From a checkpoint of a small self-supervised image encoder: 6400 steps, batches of 256.
Rows from block 2, named by matrix and row number. Each number is 200 + 40 x the weight over its row's rms, rounded and kept within 0 to 999. All counts start at 0. After the name is the row's rms in percent of the matrix's.
# convs1: 3x3 conv (model.blocks.2.convs.1.weight, 48x48x3x3), inputs 21-27, a 3x3 kernel for each
convs1.0,097,235,159,167,183,185,144,244,178,183,212,200,195,134,189,198,144,195,197,220,224,192,166,199,197,209,183,195,209,225,241,208,247,220,188,178,222,150,209,199,121,220,223,165,158,189,201,201,178,235,154,236,182,267,240,226,169,201,295,212,203,160,212,224
convs1.1,097,250,227,212,170,218,271,154,211,225,233,236,255,141,220,226,178,224,218,193,156,107,206,189,151,261,193,185,223,234,209,344,276,222,194,234,199,242,155,128,259,210,163,223,187,147,155,180,135,207,168,134,139,151,123,227,219,164,242,182,174,192,136,154
convs1.2,100,208,185,167,202,233,221,161,188,234,215,195,194,242,191,206,241,222,194,231,233,198,179,213,185,251,171,123,180,178,214,195,218,224,169,109,188,176,175,197,178,191,251,175,151,212,234,187,125,252,197,163,157,190,196,217,169,186,161,187,180,136,229,217
convs1.3,100,190,153,197,169,178,263,210,225,337,227,177,235,189,183,237,221,196,203,166,192,178,161,206,211,171,205,212,249,269,188,259,230,200,184,147,119,263,242,238,232,221,279,252,169,211,171,134,198,195,124,216,207,142,212,190,183,188,220,224,246,236,288,233
convs1.4,096,215,252,189,243,201,185,175,205,191,160,214,199,214,200,175,193,197,137,230,169,210,230,200,186,201,150,189,181,179,187,232,187,184,207,177,171,204,154,128,128,131,82,194,171,92,203,203,193,140,229,159,227,168,247,285,211,240,230,200,278,217,253,263
convs1.5,101,215,218,256,212,225,206,199,217,150,166,171,159,202,243,233,267,179,229,213,196,205,235,183,244,216,231,237,229,201,206,183,167,202,180,196,153,224,189,196,206,170,183,205,180,211,250,206,262,211,197,275,244,230,199,213,182,249,212,150,175,200,154,222
convs1.6,102,170,176,201,140,209,128,231,162,184,223,198,282,186,184,197,198,176,210,246,236,131,186,263,210,142,151,174,203,218,231,219,171,256,274,184,217,186,198,181,233,218,173,238,242,212,103,181,184,219,261,330,199,218,277,170,129,193,266,210,205,184,225,194
convs1.7,101,173,188,164,175,149,147,172,157,195,209,194,149,204,199,164,213,272,238,194,143,241,262,209,247,240,219,253,177,206,219,188,220,293,212,253,238,187,195,174,202,246,218,176,258,227,263,140,108,258,264,93,274,145,127,200,190,163,224,196,205,204,199,167
convs1.8,099,218,178,192,206,212,157,201,190,182,226,217,206,174,224,158,195,198,201,204,189,220,239,165,211,230,211,238,176,201,185,167,211,202,214,197,170,193,230,173,150,219,147,228,233,185,199,197,207,247,145,199,253,196,205,220,240,277,282,219,255,196,197,247
convs1.9,104,154,201,182,244,235,182,209,225,216,136,202,209,206,227,235,176,247,307,141,167,219,156,187,271,218,194,167,225,153,188,168,162,163,166,194,201,228,194,238,202,196,163,174,231,173,166,146,134,183,206,93,188,165,164,219,226,195,205,231,199,169,210,157
convs1.10,105,211,170,188,184,156,234,176,214,201,206,258,209,226,253,223,202,244,254,201,285,238,208,222,239,253,207,203,140,194,189,215,261,195,200,237,196,201,224,196,253,258,198,239,218,128,148,134,181,149,164,175,174,182,205,163,173,194,196,161,174,171,146,214
convs1.11,102,196,199,215,212,245,147,194,159,207,192,155,150,194,173,170,160,153,221,218,186,191,272,246,182,249,247,152,256,215,144,219,264,252,185,211,145,175,141,154,251,238,241,228,245,281,159,185,158,158,198,143,121,184,120,166,183,244,203,176,247,256,185,181
convs1.12,103,215,230,183,229,188,153,235,172,173,187,245,177,215,199,158,183,208,159,138,172,256,187,238,249,182,197,251,180,205,210,165,218,226,136,219,185,208,278,234,195,232,247,151,154,221,206,161,154,231,154,209,265,264,230,185,173,188,181,156,228,247,258,216
convs1.13,100,157,233,215,233,211,212,216,257,147,200,208,180,231,127,150,204,191,174,171,180,166,148,178,182,169,117,197,204,194,233,181,144,202,236,158,237,206,206,195,161,169,196,170,167,172,219,155,185,207,251,181,255,250,237,210,187,164,145,131,118,164,135,253
convs1.14,098,189,184,164,228,152,210,250,161,199,219,181,184,208,182,194,239,230,207,141,164,224,119,182,212,202,205,218,162,134,163,191,156,121,204,161,152,220,173,149,206,162,222,231,205,255,188,195,219,196,193,196,150,186,157,223,241,262,217,261,252,187,205,265
convs1.15,099,233,231,201,229,193,261,207,234,237,201,199,229,180,187,202,128,180,230,244,235,187,230,184,213,199,181,177,156,193,184,162,231,190,195,250,190,194,264,234,193,249,261,202,231,206,194,232,273,302,186,187,277,275,208,115,97,167,138,189,157,185,148,180
convs1.16,101,163,94,171,132,158,228,158,278,218,219,158,176,222,226,176,191,224,192,211,224,194,196,223,263,214,229,177,228,215,249,195,173,216,218,221,204,167,152,179,231,248,186,210,204,207,194,174,190,170,163,241,225,233,259,235,311,187,219,187,65,168,158,211
convs1.17,101,182,295,208,175,122,208,271,321,191,237,200,243,167,209,234,209,187,136,190,235,212,218,155,195,157,204,206,166,193,191,192,136,213,143,113,203,207,296,223,209,262,185,220,206,184,203,220,231,194,210,234,208,180,237,217,193,144,217,253,172,246,251,213
convs1.18,103,146,184,168,159,197,190,204,207,158,174,139,241,191,152,185,225,212,232,223,273,233,237,225,176,236,167,146,230,240,233,224,206,179,197,213,206,187,187,203,220,250,276,237,230,235,168,213,252,150,250,268,192,150,158,169,183,173,179,276,206,156,191,226
convs1.19,098,235,210,265,190,220,274,245,217,203,272,265,182,197,186,224,181,192,174,262,210,200,232,197,125,200,237,187,162,148,172,250,220,176,238,200,276,197,182,231,192,197,207,199,195,211,244,246,240,244,250,317,206,255,250,137,177,167,216,141,208,206,198,151
convs1.20,102,202,199,162,185,190,172,167,183,216,233,181,169,137,173,125,202,129,104,220,159,205,242,196,209,214,239,207,176,204,133,190,235,223,124,183,200,173,205,210,183,170,176,103,153,217,206,186,122,185,202,148,202,196,190,191,226,201,148,177,227,228,142,127
convs1.21,100,213,198,189,122,267,220,126,169,251,173,128,212,77,132,215,142,203,224,206,242,211,141,199,150,194,200,196,163,200,182,164,123,139,201,142,135,210,208,182,147,169,193,196,214,222,185,215,221,223,232,193,147,155,175,199,189,175,265,221,219,211,245,219
convs1.22,101,186,240,224,171,184,204,231,249,245,212,232,183,173,201,249,209,308,337,133,139,169,135,227,130,221,227,231,187,191,166,200,196,156,210,220,155,216,219,194,247,162,100,190,210,182,168,163,210,178,211,275,192,275,227,202,233,166,183,202,269,202,223,162
convs1.23,102,180,215,176,195,213,192,212,160,168,164,154,204,193,229,168,267,251,164,265,215,199,209,125,96,159,156,184,119,166,198,147,204,208,226,252,223,247,194,197,199,154,114,242,209,183,258,209,201,234,177,192,221,179,154,259,261,176,300,317,219,201,141,132
convs1.24,099,219,307,209,203,242,147,196,157,173,238,206,175,191,171,195,196,165,180,223,173,180,223,178,195,242,207,197,282,252,176,266,299,183,205,247,75,249,240,176,280,230,183,219,222,165,258,209,249,184,121,243,190,152,263,209,161,204,224,149,259,117,201,250
convs1.25,101,191,182,221,121,229,239,177,206,213,205,217,227,168,250,285,149,179,238,153,185,142,249,218,195,188,167,191,160,215,232,220,237,237,221,210,199,180,261,157,177,279,233,170,196,201,169,222,206,116,176,209,196,196,176,269,202,243,233,137,212,241,190,241
convs1.26,100,180,199,155,247,209,200,216,167,194,196,238,193,226,233,226,176,201,168,195,156,200,201,153,129,219,171,186,224,166,123,283,195,140,264,199,213,256,205,150,329,259,179,240,206,236,220,218,199,241,205,132,163,191,136,272,240,239,133,174,222,165,162,159
convs1.27,100,145,153,115,149,219,187,179,189,187,147,209,181,218,254,177,180,151,137,261,175,192,256,245,173,158,201,204,160,234,167,195,162,218,189,188,180,218,204,237,249,218,196,225,167,177,134,161,162,189,177,174,154,213,195,204,150,146,181,130,188,247,255,161
convs1.28,097,213,259,215,222,232,202,205,210,199,217,330,243,329,276,162,258,192,187,222,135,158,176,196,235,182,189,212,277,248,197,246,254,207,219,249,239,202,182,191,199,220,189,213,199,191,151,212,193,212,194,177,196,236,190,282,246,187,130,115,151,88,214,215
convs1.29,104,233,232,201,196,198,217,230,235,231,184,336,259,232,221,237,178,197,214,294,166,223,332,250,206,245,235,262,193,190,211,105,168,170,158,144,168,136,134,170,129,126,218,183,174,214,229,176,249,187,274,160,239,163,156,150,182,204,135,156,244,214,226,189
convs1.30,099,206,214,241,182,198,197,112,196,185,228,245,261,203,216,227,179,188,197,155,162,160,132,167,205,202,158,185,218,231,256,178,222,290,149,228,269,174,210,254,134,156,243,190,243,283,175,213,163,240,180,157,200,223,193,140,167,169,135,207,265,108,140,245
convs1.31,099,213,194,189,223,269,190,209,169,174,239,218,287,195,191,309,230,225,215,201,206,265,151,276,232,183,217,228,170,250,219,144,227,299,130,175,245,202,222,220,230,213,213,172,211,204,251,225,242,236,205,228,226,219,246,238,219,165,248,137,143,157,189,147
convs1.32,098,137,191,219,161,251,220,180,199,191,162,262,250,197,246,207,241,163,214,197,166,179,173,160,225,201,226,228,207,202,214,175,213,206,172,224,201,221,184,157,190,189,122,134,164,131,200,230,206,177,241,182,203,247,210,191,189,181,226,146,229,248,110,200
convs1.33,101,195,193,200,168,210,194,183,238,126,188,201,197,231,173,225,100,138,162,206,198,223,191,168,191,188,156,201,164,143,151,218,169,121,207,316,235,194,217,182,214,200,192,245,245,207,261,128,131,270,251,157,192,186,164,135,153,150,243,224,241,177,123,143
convs1.34,101,202,228,283,214,196,230,238,203,245,191,197,169,211,176,208,202,154,231,208,175,136,192,192,187,208,199,219,182,255,232,172,220,306,137,224,222,183,190,200,194,200,187,170,181,206,175,187,187,202,216,198,215,182,195,190,180,139,254,235,158,216,214,182
convs1.35,099,217,218,188,197,180,188,227,267,279,183,209,217,200,205,170,177,106,192,161,209,209,157,195,172,118,146,174,193,176,207,188,163,178,170,207,220,187,191,213,246,210,247,247,250,244,227,232,251,270,238,267,260,293,218,133,207,195,177,211,227,175,176,117
convs1.36,100,186,184,261,214,215,224,223,261,227,247,166,170,212,160,170,211,164,153,175,188,135,189,173,131,240,229,203,183,191,147,207,263,234,191,178,204,194,218,208,172,242,206,197,221,184,188,138,184,233,210,186,286,231,188,188,250,157,234,220,210,247,118,133
convs1.37,100,175,298,272,234,242,208,186,189,180,208,208,263,212,152,195,195,139,196,192,220,260,182,131,196,200,232,291,173,157,214,194,195,206,203,188,169,200,136,213,269,158,179,306,169,230,214,200,246,183,184,156,179,224,171,223,145,209,196,234,266,212,223,189
convs1.38,099,187,156,153,190,257,184,282,253,178,267,227,229,277,196,127,268,162,113,251,221,189,142,253,313,191,179,197,195,190,226,208,175,167,223,197,224,187,175,170,199,194,154,201,162,190,211,192,164,264,271,227,215,219,153,200,222,210,260,222,230,133,212,259
convs1.39,098,212,188,241,174,140,226,207,169,224,204,193,215,172,188,273,162,213,270,182,171,195,224,212,210,206,202,210,167,153,167,176,183,177,145,142,201,120,172,195,121,199,215,145,215,237,219,251,305,191,154,189,234,139,161,219,254,234,229,241,198,205,256,168
convs1.40,099,221,246,236,202,225,218,160,174,206,241,222,214,204,198,183,222,251,210,139,179,139,201,211,170,201,254,207,193,218,170,204,202,222,282,218,216,238,247,216,316,192,181,288,215,198,179,213,214,163,229,254,168,220,267,267,338,272,161,241,218,167,150,134
convs1.41,102,198,246,173,218,171,160,179,248,192,203,288,213,173,268,160,172,187,172,193,199,159,264,169,271,237,244,249,232,209,210,213,165,173,229,208,227,199,219,146,185,259,160,159,218,197,209,174,184,176,180,225,195,203,158,195,133,199,183,224,170,221,168,218
convs1.42,096,132,234,216,224,195,182,232,152,186,231,227,260,212,205,230,278,277,277,142,197,162,232,160,158,196,229,211,159,160,179,193,230,120,179,186,174,225,188,162,210,244,202,234,275,230,177,204,246,151,210,198,174,150,216,191,141,207,139,168,132,172,122,129
convs1.43,100,198,182,207,195,204,226,251,245,209,239,174,236,209,208,233,222,211,205,212,209,195,184,276,199,153,182,196,209,200,229,148,185,236,145,161,169,196,175,181,197,178,176,164,213,190,237,201,174,212,231,245,215,272,299,267,293,257,230,210,249,134,151,178
convs1.44,098,221,171,183,173,196,180,189,120,166,190,171,156,199,224,283,203,244,235,207,232,207,191,110,167,256,233,284,203,238,220,241,271,214,245,162,178,235,212,228,258,234,203,228,177,214,177,189,204,209,188,194,156,193,214,178,181,224,207,204,141,146,137,204
convs1.45,099,217,186,183,178,241,173,215,179,154,151,208,162,203,191,196,182,215,203,222,163,254,142,301,226,237,187,176,163,200,215,187,169,247,165,230,267,212,240,217,238,223,218,228,192,197,222,250,219,142,217,195,183,199,157,242,190,185,195,107,207,183,233,192
convs1.46,099,216,186,172,235,236,219,194,192,189,274,216,140,223,221,168,221,237,196,255,323,243,212,231,244,120,147,170,212,180,174,204,206,191,238,254,207,174,189,206,216,183,222,211,224,224,193,181,226,199,215,245,175,162,147,128,256,215,178,317,232,209,181,149
convs1.47,101,226,256,180,205,134,190,179,214,183,225,224,168,241,137,106,176,140,139,173,163,176,201,236,247,224,173,187,232,198,187,246,198,122,306,242,176,222,222,182,262,138,135,293,234,186,208,213,221,239,186,144,204,198,214,216,161,225,152,264,202,167,246,202