Weights of a small self-supervised image encoder.
Model: norm batchnorm, activation hardswish.
Rows from block 13 of a small self-supervised image encoder, named by matrix and row number. Rows with one number belong to one channel. Each number is 50 + 12 x the weight over its row's rms, rounded and kept within 0 to 99. All counts start at 0. After the name is the row's rms in percent of the matrix's.
After each channel's rows are labels from the 100 images, of 14848, where the channel reaches its highest value: "strongest on" is what is common among them; "place" is the part of the image that holds the peak. Only what is clearly more common there than usual is listed. The data: microscope photos of single blood and bone marrow cells. In brackets: how many of the 100.
# convs1: 3x3 conv (model.blocks.13.convs.1.weight, 192x192x3x3, each kernel summed), inputs 0-38
# convs2: expand pointwise conv (model.blocks.13.convs.2.weight, 768x192x1x1, transposed), outputs 0-38

convs1.186 086:40 57 38 51 36 32 55 53 41 54 47 46 54 45 66 52 47 34 49 43 68 67 35 39 62 57 59 35 59 42 44 36 33 33 52 52 51 68 41
convs2.186 101:59 43 41 69 48 43 77 69 35 30 57 76 64 51 57 43 43 45 49 67 57 49 35 57 34 44 54 44 46 41 69 58 56 61 47 67 53 53 59
strongest on: cell type: lymphocyte (69)
place: centre (55); top centre (38)

convs1.159 089:39 38 42 41 44 36 37 42 49 28 70 33 28 43 50 41 53 34 64 30 33 43 44 66 63 24 42 59 42 47 49 36 28 57 42 52 28 57 41
convs2.159 098:33 44 36 37 72 54 64 61 57 39 54 55 44 60 32 40 48 31 65 56 34 73 45 64 53 54 25 28 62 46 20 31 54 60 50 56 29 54 58
strongest on: cell type: erythroblast (35)
place: bottom centre (68)

convs1.8 093:16 57 57 45 55 52 74 50 55 40 36 57 62 55 58 27 47 45 58 37 35 68 67 63 48 64 51 55 70 46 57 67 53 75 51 59 43 32 52
convs2.8 100:42 50 47 57 73 48 81 55 32 36 58 37 42 51 51 40 35 38 52 40 75 58 58 60 63 60 38 66 57 29 44 46 39 60 48 48 64 30 47
strongest on: cell type: plasma cell (31); cell type: promyelocyte (26)
place: bottom centre (49)

convs1.178 113:39 60 60 56 52 37 67 69 73 38 50 43 61 37 44 55 23 53 44 59 62 47 51 53 50 58 57 46 58 29 59 69 45 57 52 47 33 43 33
convs2.178 102:50 47 50 70 64 43 41 49 47 38 43 59 34 07 50 80 68 47 48 47 55 65 43 67 50 59 55 62 59 48 66 35 39 52 47 52 58 69 62
strongest on: cell type: lymphocyte (48)
place: centre (86)

convs1.48 087:46 44 27 52 67 63 27 25 43 55 78 54 49 62 42 63 49 39 58 24 47 47 53 52 73 51 40 52 47 46 42 40 40 75 70 22 57 36 46
convs2.48 097:57 54 50 33 45 25 42 46 64 50 39 26 59 41 36 57 36 52 56 49 38 43 30 46 34 55 49 42 61 52 47 39 53 53 41 51 61 56 52
strongest on: cell type: artefact (60)
place: centre (88)

convs1.54 116:53 48 43 61 45 53 39 56 42 38 49 33 41 37 52 45 30 61 49 46 57 52 59 39 50 53 62 78 54 51 71 45 44 47 35 37 42 54 44
convs2.54 104:50 44 48 65 53 50 35 52 49 68 59 64 20 42 64 60 29 57 48 63 66 46 58 62 57 65 47 58 64 46 44 43 33 61 71 33 31 55 50
strongest on: cell type: promyelocyte (60)
place: centre (98)

convs1.37 109:60 54 40 50 56 63 38 12 41 58 37 62 54 54 46 42 71 60 65 32 46 60 52 63 34 52 51 47 65 60 72 56 46 67 47 33 61 51 61
convs2.37 100:52 43 35 56 43 43 72 41 64 35 65 54 68 38 50 50 47 34 30 35 58 50 47 49 32 65 45 38 71 62 44 38 45 54 32 50 51 35 48
strongest on: cell type: blast (54)
place: centre (68)

convs1.145 093:65 51 30 61 42 53 75 38 45 65 63 54 46 57 50 50 60 68 27 50 48 41 57 57 41 39 72 48 50 46 67 43 37 57 57 44 49 56 47
convs2.145 095:54 50 36 50 53 47 36 61 64 57 56 45 59 70 63 50 49 21 45 46 51 45 55 45 46 58 52 23 39 43 47 34 33 43 57 38 51 58 48
strongest on: cell type: artefact (33)
place: centre (94)

convs1.40 124:49 38 39 41 39 57 47 36 55 47 37 54 46 38 57 41 42 66 36 82 48 48 54 57 41 34 37 63 64 63 54 50 41 40 49 60 50 63 62
convs2.40 102:55 62 47 48 50 53 56 45 60 45 41 41 52 42 42 45 64 75 53 65 63 39 42 39 43 29 41 63 51 51 59 45 51 34 59 58 47 64 33
strongest on: cell type: eosinophil (55)
place: centre (72)

convs1.77 109:51 52 52 47 58 48 45 54 57 24 57 56 62 59 41 58 49 68 42 55 63 60 56 52 53 67 28 51 52 52 69 62 65 44 57 59 40 67 42
convs2.77 095:66 25 49 47 56 51 42 59 43 49 56 37 34 74 50 53 46 47 57 61 48 62 67 49 69 67 41 50 47 66 40 36 57 35 68 61 53 27 58
strongest on: smear: peripheral blood (37); cell type: erythroblast (32)
place: centre (96)

convs1.81 098:50 54 57 45 51 47 47 33 65 42 34 51 56 26 59 67 53 54 56 59 55 38 38 76 47 52 62 50 66 41 27 31 47 41 47 51 25 50 44
convs2.81 105:51 59 53 56 55 54 42 50 75 50 47 59 41 54 52 47 45 44 60 48 75 59 40 74 44 42 43 56 51 59 67 39 45 42 43 31 50 49 52
strongest on: cell type: lymphocyte (76)
place: centre (94)

convs1.155 090:36 51 60 30 56 31 43 53 56 42 45 53 77 68 48 64 66 52 69 67 55 44 57 58 59 60 48 53 50 57 56 52 50 57 61 59 79 54 43
convs2.155 096:31 57 40 37 75 37 43 53 51 54 36 58 80 25 29 36 73 72 37 21 52 47 46 46 45 34 60 60 55 44 67 69 42 63 42 62 72 45 52
strongest on: cell type: lymphocyte (34)
place: centre (60); top centre (28)

convs1.124 123:59 53 57 46 54 55 57 72 66 49 51 52 44 51 34 46 44 52 48 58 66 57 59 37 68 37 68 41 42 50 58 60 61 56 63 53 27 43 56
convs2.124 104:38 38 44 65 50 62 51 66 50 44 50 50 39 81 45 40 55 27 52 69 38 61 29 67 38 61 47 39 40 55 49 46 33 56 67 37 38 67 49
strongest on: cell type: segmented neutrophil (60); cell type: band neutrophil (35)
place: centre (65)

convs1.149 088:56 52 33 57 65 47 41 51 39 62 39 52 54 45 44 54 50 45 41 39 42 42 60 68 66 67 57 51 65 47 47 35 32 55 77 46 37 34 67
convs2.149 097:35 45 50 32 49 45 52 56 27 50 46 44 45 53 59 42 19 50 46 26 49 28 57 38 42 42 33 57 44 37 53 56 46 48 47 57 33 41 49
strongest on: cell type: segmented neutrophil (81)
place: centre (82)

convs1.26 098:53 42 71 60 65 49 33 43 72 46 59 66 53 40 56 49 45 61 55 43 62 65 45 55 36 55 47 44 38 53 62 40 41 52 54 43 39 52 37
convs2.26 097:42 51 73 52 64 55 54 58 41 50 52 38 46 31 52 41 42 47 35 65 40 50 61 61 42 54 54 38 37 43 48 47 51 69 33 46 43 48 71
strongest on: cell type: lymphocyte (52)
place: centre (94)

convs1.172 092:47 60 59 54 52 42 28 56 68 54 54 44 52 50 52 47 38 50 43 65 60 35 35 59 31 47 39 59 72 54 50 55 53 59 52 41 38 46 57
convs2.172 096:41 58 44 56 53 63 63 46 54 31 42 50 55 48 57 46 42 47 52 45 83 62 55 44 36 28 35 62 47 30 30 36 63 64 46 50 46 50 57
strongest on: cell type: band neutrophil (27)
place: centre (82)

convs1.74 094:66 34 59 25 56 59 47 70 74 55 40 52 61 41 32 68 27 51 57 68 59 71 55 61 37 41 35 34 60 48 49 64 70 50 39 46 39 55 51
convs2.74 094:47 24 53 27 81 43 69 48 50 57 51 48 32 47 38 49 50 32 54 54 50 38 51 43 33 52 47 54 51 44 60 56 53 49 30 77 45 45 67
strongest on: smear: peripheral blood (99); cell type: platelet (95)
place: centre (95)

convs1.141 112:52 45 41 41 49 38 64 42 56 53 55 31 43 23 51 47 43 56 36 43 37 54 28 46 61 44 69 49 51 56 49 35 34 29 59 51 57 64 42
convs2.141 100:35 44 51 41 75 49 53 73 47 54 52 40 41 56 48 43 37 47 49 64 71 65 62 52 51 43 15 46 48 50 57 34 41 63 46 53 54 61 60
strongest on: cell type: lymphocyte (34)
place: centre (90)

convs1.156 095:65 42 37 63 34 55 35 30 66 63 57 36 42 51 67 53 60 57 44 40 55 48 62 39 68 37 63 48 39 57 49 57 45 49 66 64 71 67 47
convs2.156 096:47 70 46 35 66 45 45 45 46 18 46 65 62 51 49 26 48 39 47 63 57 51 37 37 47 52 37 50 47 33 63 65 51 54 35 54 40 62 68
strongest on: cell type: lymphocyte (44)
place: bottom centre (54); centre (34)

convs1.85 098:51 48 40 54 36 54 48 33 58 54 57 47 36 35 61 40 42 35 35 58 42 49 50 40 44 34 40 73 46 47 68 51 54 53 49 68 55 43 44
convs2.85 093:42 82 29 41 40 51 48 55 60 38 39 49 49 57 48 30 63 37 43 71 65 80 53 55 53 34 57 38 48 63 36 34 42 45 44 46 45 51 45
strongest on: cell type: segmented neutrophil (88)
place: centre (95)

convs1.15 087:44 49 55 44 62 61 45 40 53 36 36 56 53 50 39 65 52 28 40 53 51 44 58 57 52 58 43 46 29 61 60 46 54 58 55 54 50 45 31
convs2.15 096:52 50 49 68 37 46 35 74 44 46 52 49 31 62 69 42 60 42 53 50 49 42 58 50 45 48 43 58 55 60 72 57 47 59 52 25 35 52 45
strongest on: cell type: band neutrophil (27)
place: centre (83)

convs1.138 103:63 51 51 42 27 52 42 53 75 38 49 50 65 46 46 43 42 57 13 53 61 46 47 46 51 68 44 53 25 56 36 50 66 33 47 52 54 55 39
convs2.138 091:71 53 58 97 42 37 32 48 35 44 53 54 54 45 42 76 53 67 36 59 42 16 43 44 38 45 74 41 64 55 63 40 39 41 43 55 32 55 58
strongest on: cell type: promyelocyte (49)
place: centre (68)

convs1.136 082:34 69 29 58 43 36 48 43 45 63 28 30 50 42 61 47 40 40 55 53 32 34 33 48 41 35 41 70 66 35 69 51 49 50 60 33 43 38 50
convs2.136 088:50 55 66 44 46 51 49 33 38 35 45 32 61 51 51 61 52 58 40 29 66 59 59 29 60 44 37 50 44 72 46 58 50 30 43 57 48 50 90
strongest on: cell type: erythroblast (34)
place: middle right (66)

convs1.185 110:54 63 42 60 57 41 54 30 57 46 41 53 66 54 67 58 54 60 45 36 63 49 55 52 55 44 55 54 55 43 83 49 42 63 58 48 32 58 43
convs2.185 101:36 74 30 60 33 41 29 33 42 44 57 54 64 60 60 51 57 47 31 52 61 41 59 40 49 65 52 43 54 54 69 77 67 64 51 53 62 23 39
strongest on: smear: peripheral blood (46)
place: centre (89)

convs1.59 086:54 45 22 39 35 43 37 35 44 53 53 44 38 45 50 36 37 62 58 49 48 41 52 57 39 29 46 61 49 49 55 35 49 48 49 42 49 52 24
convs2.59 096:53 48 68 38 41 68 32 37 65 70 44 69 40 45 38 60 44 43 61 53 46 62 39 41 39 46 46 66 46 76 32 64 41 57 83 51 42 48 49
strongest on: cell type: erythroblast (58)
place: centre (91)

convs1.90 089:48 54 48 61 49 57 32 32 57 41 66 52 65 51 35 72 41 50 47 25 61 57 47 68 82 53 61 49 61 55 54 55 48 48 50 46 47 39 55
convs2.90 098:57 49 41 41 46 39 55 51 41 53 56 50 47 20 49 48 46 09 55 38 50 42 52 31 40 58 58 68 47 34 48 45 51 62 29 59 32 70 46
strongest on: cell type: segmented neutrophil (59); cell type: band neutrophil (30)
place: centre (55)

convs1.72 080:64 62 17 36 52 57 45 52 40 56 46 51 59 33 53 34 56 53 26 64 60 47 40 48 59 44 58 42 36 53 75 36 48 59 46 52 64 39 41
convs2.72 095:40 50 65 55 42 63 53 37 71 62 38 70 45 42 40 68 70 25 50 66 55 38 64 50 52 39 27 47 47 50 74 51 51 65 51 51 53 55 55
strongest on: cell type: promyelocyte (35)
place: centre (44)

convs1.122 108:35 55 35 46 54 40 60 56 58 41 49 60 66 29 44 51 55 41 70 47 40 50 47 59 52 61 54 51 89 46 40 65 37 77 58 53 63 40 46
convs2.122 110:37 66 39 51 74 57 47 49 51 64 57 47 72 49 52 61 33 55 55 77 40 42 58 35 56 52 48 52 57 57 39 55 61 48 57 36 46 51 48
strongest on: cell type: lymphocyte (36)
place: centre (58); top centre (34)

convs1.160 099:58 49 57 60 34 54 71 38 62 40 41 50 67 60 37 36 67 63 37 80 53 44 61 46 42 53 64 50 55 79 51 59 44 51 45 63 59 60 63
convs2.160 101:39 40 26 54 33 36 58 43 69 57 51 36 54 54 53 43 73 41 43 48 58 49 50 55 55 45 40 44 35 27 41 51 65 42 53 44 47 36 42
strongest on: cell type: blast (30)
place: centre (90)

convs1.31 095:56 48 58 57 41 42 60 39 59 54 34 30 34 41 31 41 60 37 41 55 50 36 33 36 46 50 30 40 47 58 23 63 66 68 60 40 48 43 37
convs2.31 102:36 45 41 47 34 84 38 50 35 44 51 68 45 60 64 44 51 37 59 50 59 54 43 48 39 47 67 80 40 59 31 39 55 65 41 54 37 58 53
strongest on: cell type: eosinophil (32)
place: centre (48)

convs1.158 091:48 51 48 42 49 45 72 34 67 54 41 56 55 34 38 55 51 58 29 51 39 44 39 65 51 45 50 44 57 37 36 38 49 47 45 75 57 50 34
convs2.158 096:46 57 44 28 56 52 48 28 57 33 71 65 62 42 46 47 63 39 36 49 48 67 45 52 57 56 34 45 48 53 40 55 40 55 69 51 43 47 71
strongest on: smear: peripheral blood (94); cell type: lymphocyte (69)
place: centre (65); bottom centre (35)

convs1.112 103:62 62 51 28 60 77 57 27 37 73 22 58 41 43 58 69 46 73 41 52 48 64 36 32 48 44 42 64 48 42 61 57 34 20 54 48 56 45 54
convs2.112 101:62 52 73 48 59 51 56 58 55 61 43 40 67 49 50 58 39 49 62 57 62 42 51 51 37 38 39 58 43 53 35 37 64 34 53 59 23 82 45
strongest on: smear: peripheral blood (98); cell type: segmented neutrophil (41); cell type: lymphocyte (37)
place: bottom left (46)

convs1.140 100:60 46 51 68 57 63 46 57 62 80 49 51 68 43 49 64 70 63 39 73 69 56 48 37 38 35 39 50 50 48 36 35 49 53 58 52 46 55 66
convs2.140 098:46 46 42 41 69 38 53 57 55 48 41 22 34 45 31 46 44 58 52 42 52 56 48 40 63 24 51 64 40 48 46 73 58 57 45 37 44 40 58
strongest on: cell type: eosinophil (58); smear: peripheral blood (52)
place: centre (94)

convs1.66 118:46 47 42 34 45 40 46 58 56 31 36 35 65 57 39 49 29 66 46 40 41 51 68 48 37 51 30 47 51 37 35 53 78 45 46 45 62 56 70
convs2.66 097:51 29 45 52 41 45 49 55 58 40 62 58 55 68 43 57 47 46 66 73 40 60 66 47 56 37 55 32 42 44 67 41 46 59 56 42 66 58 59
strongest on: cell type: artefact (54)
place: centre (65)

convs1.110 094:58 45 43 34 40 65 38 29 57 43 53 53 50 54 51 57 41 50 40 62 30 69 65 60 53 68 28 63 46 62 32 56 64 45 45 40 55 46 30
convs2.110 095:50 67 46 61 63 49 69 47 71 48 47 59 27 63 59 20 57 52 45 61 65 53 60 27 43 25 43 62 62 43 75 38 39 42 43 48 47 49 44
strongest on: cell type: erythroblast (36)
place: centre (64)

convs1.161 095:34 43 60 47 44 42 43 55 52 39 43 56 51 59 46 33 54 38 42 64 70 45 65 59 46 53 61 53 66 43 51 19 49 52 44 70 53 54 58
convs2.161 098:56 36 59 61 52 53 38 45 44 70 49 38 35 51 43 44 42 75 48 43 26 60 58 77 47 47 55 42 49 43 50 66 55 42 38 44 36 37 59
strongest on: cell type: erythroblast (41)
place: centre (54)

convs1.34 103:46 53 41 45 57 59 83 60 54 57 39 50 45 65 45 65 57 54 46 25 45 60 48 49 54 41 58 39 40 21 31 45 68 50 65 80 80 46 21
convs2.34 094:62 49 61 55 79 43 26 34 55 54 49 70 47 33 54 66 45 32 43 52 74 61 35 61 45 44 58 62 60 43 34 52 68 49 54 57 53 47 58
strongest on: smear: peripheral blood (62)
place: centre (52)

convs1.105 118:43 46 30 43 49 49 58 36 40 47 50 38 46 71 44 42 43 71 57 53 76 38 74 59 32 47 42 63 70 58 37 58 61 41 38 55 70 47 28
convs2.105 098:44 62 53 51 49 47 47 46 42 57 63 52 29 64 33 77 22 54 67 40 38 44 39 65 45 50 53 49 59 65 66 75 45 54 55 32 50 52 53
strongest on: cell type: erythroblast (90)
place: centre (94)

convs1.190 096:55 63 65 35 40 52 57 32 80 59 67 54 45 38 61 48 64 62 39 53 35 43 32 59 50 48 37 40 70 56 50 56 67 40 51 77 47 51 27
convs2.190 095:56 62 41 54 51 54 66 62 49 51 32 59 64 58 32 32 56 36 35 50 59 43 42 63 46 47 45 30 55 44 76 89 61 45 42 37 44 44 79
strongest on: cell type: lymphocyte (68)
place: middle right (58)

convs1.51 100:58 53 37 47 54 42 13 51 44 32 63 48 49 50 63 50 51 51 45 49 67 58 51 38 66 57 35 47 35 44 47 35 57 52 62 36 40 52 51
convs2.51 093:53 42 60 45 33 59 47 63 49 57 60 39 25 43 61 72 45 38 57 45 48 38 49 39 56 57 85 49 52 60 48 58 56 42 58 66 49 50 54
strongest on: cell type: erythroblast (71)
place: centre (78)

convs1.187 100:33 37 29 37 48 49 39 46 42 28 42 41 27 43 53 34 53 60 52 28 42 36 74 57 47 46 41 52 44 41 51 25 46 60 48 43 66 60 48
convs2.187 099:34 59 57 30 45 63 47 50 51 41 46 74 62 34 49 63 64 67 42 52 58 63 29 47 80 45 34 74 72 39 54 51 58 52 47 66 68 60 50
strongest on: cell type: proerythroblast (30); cell type: promyelocyte (27)
place: centre (82)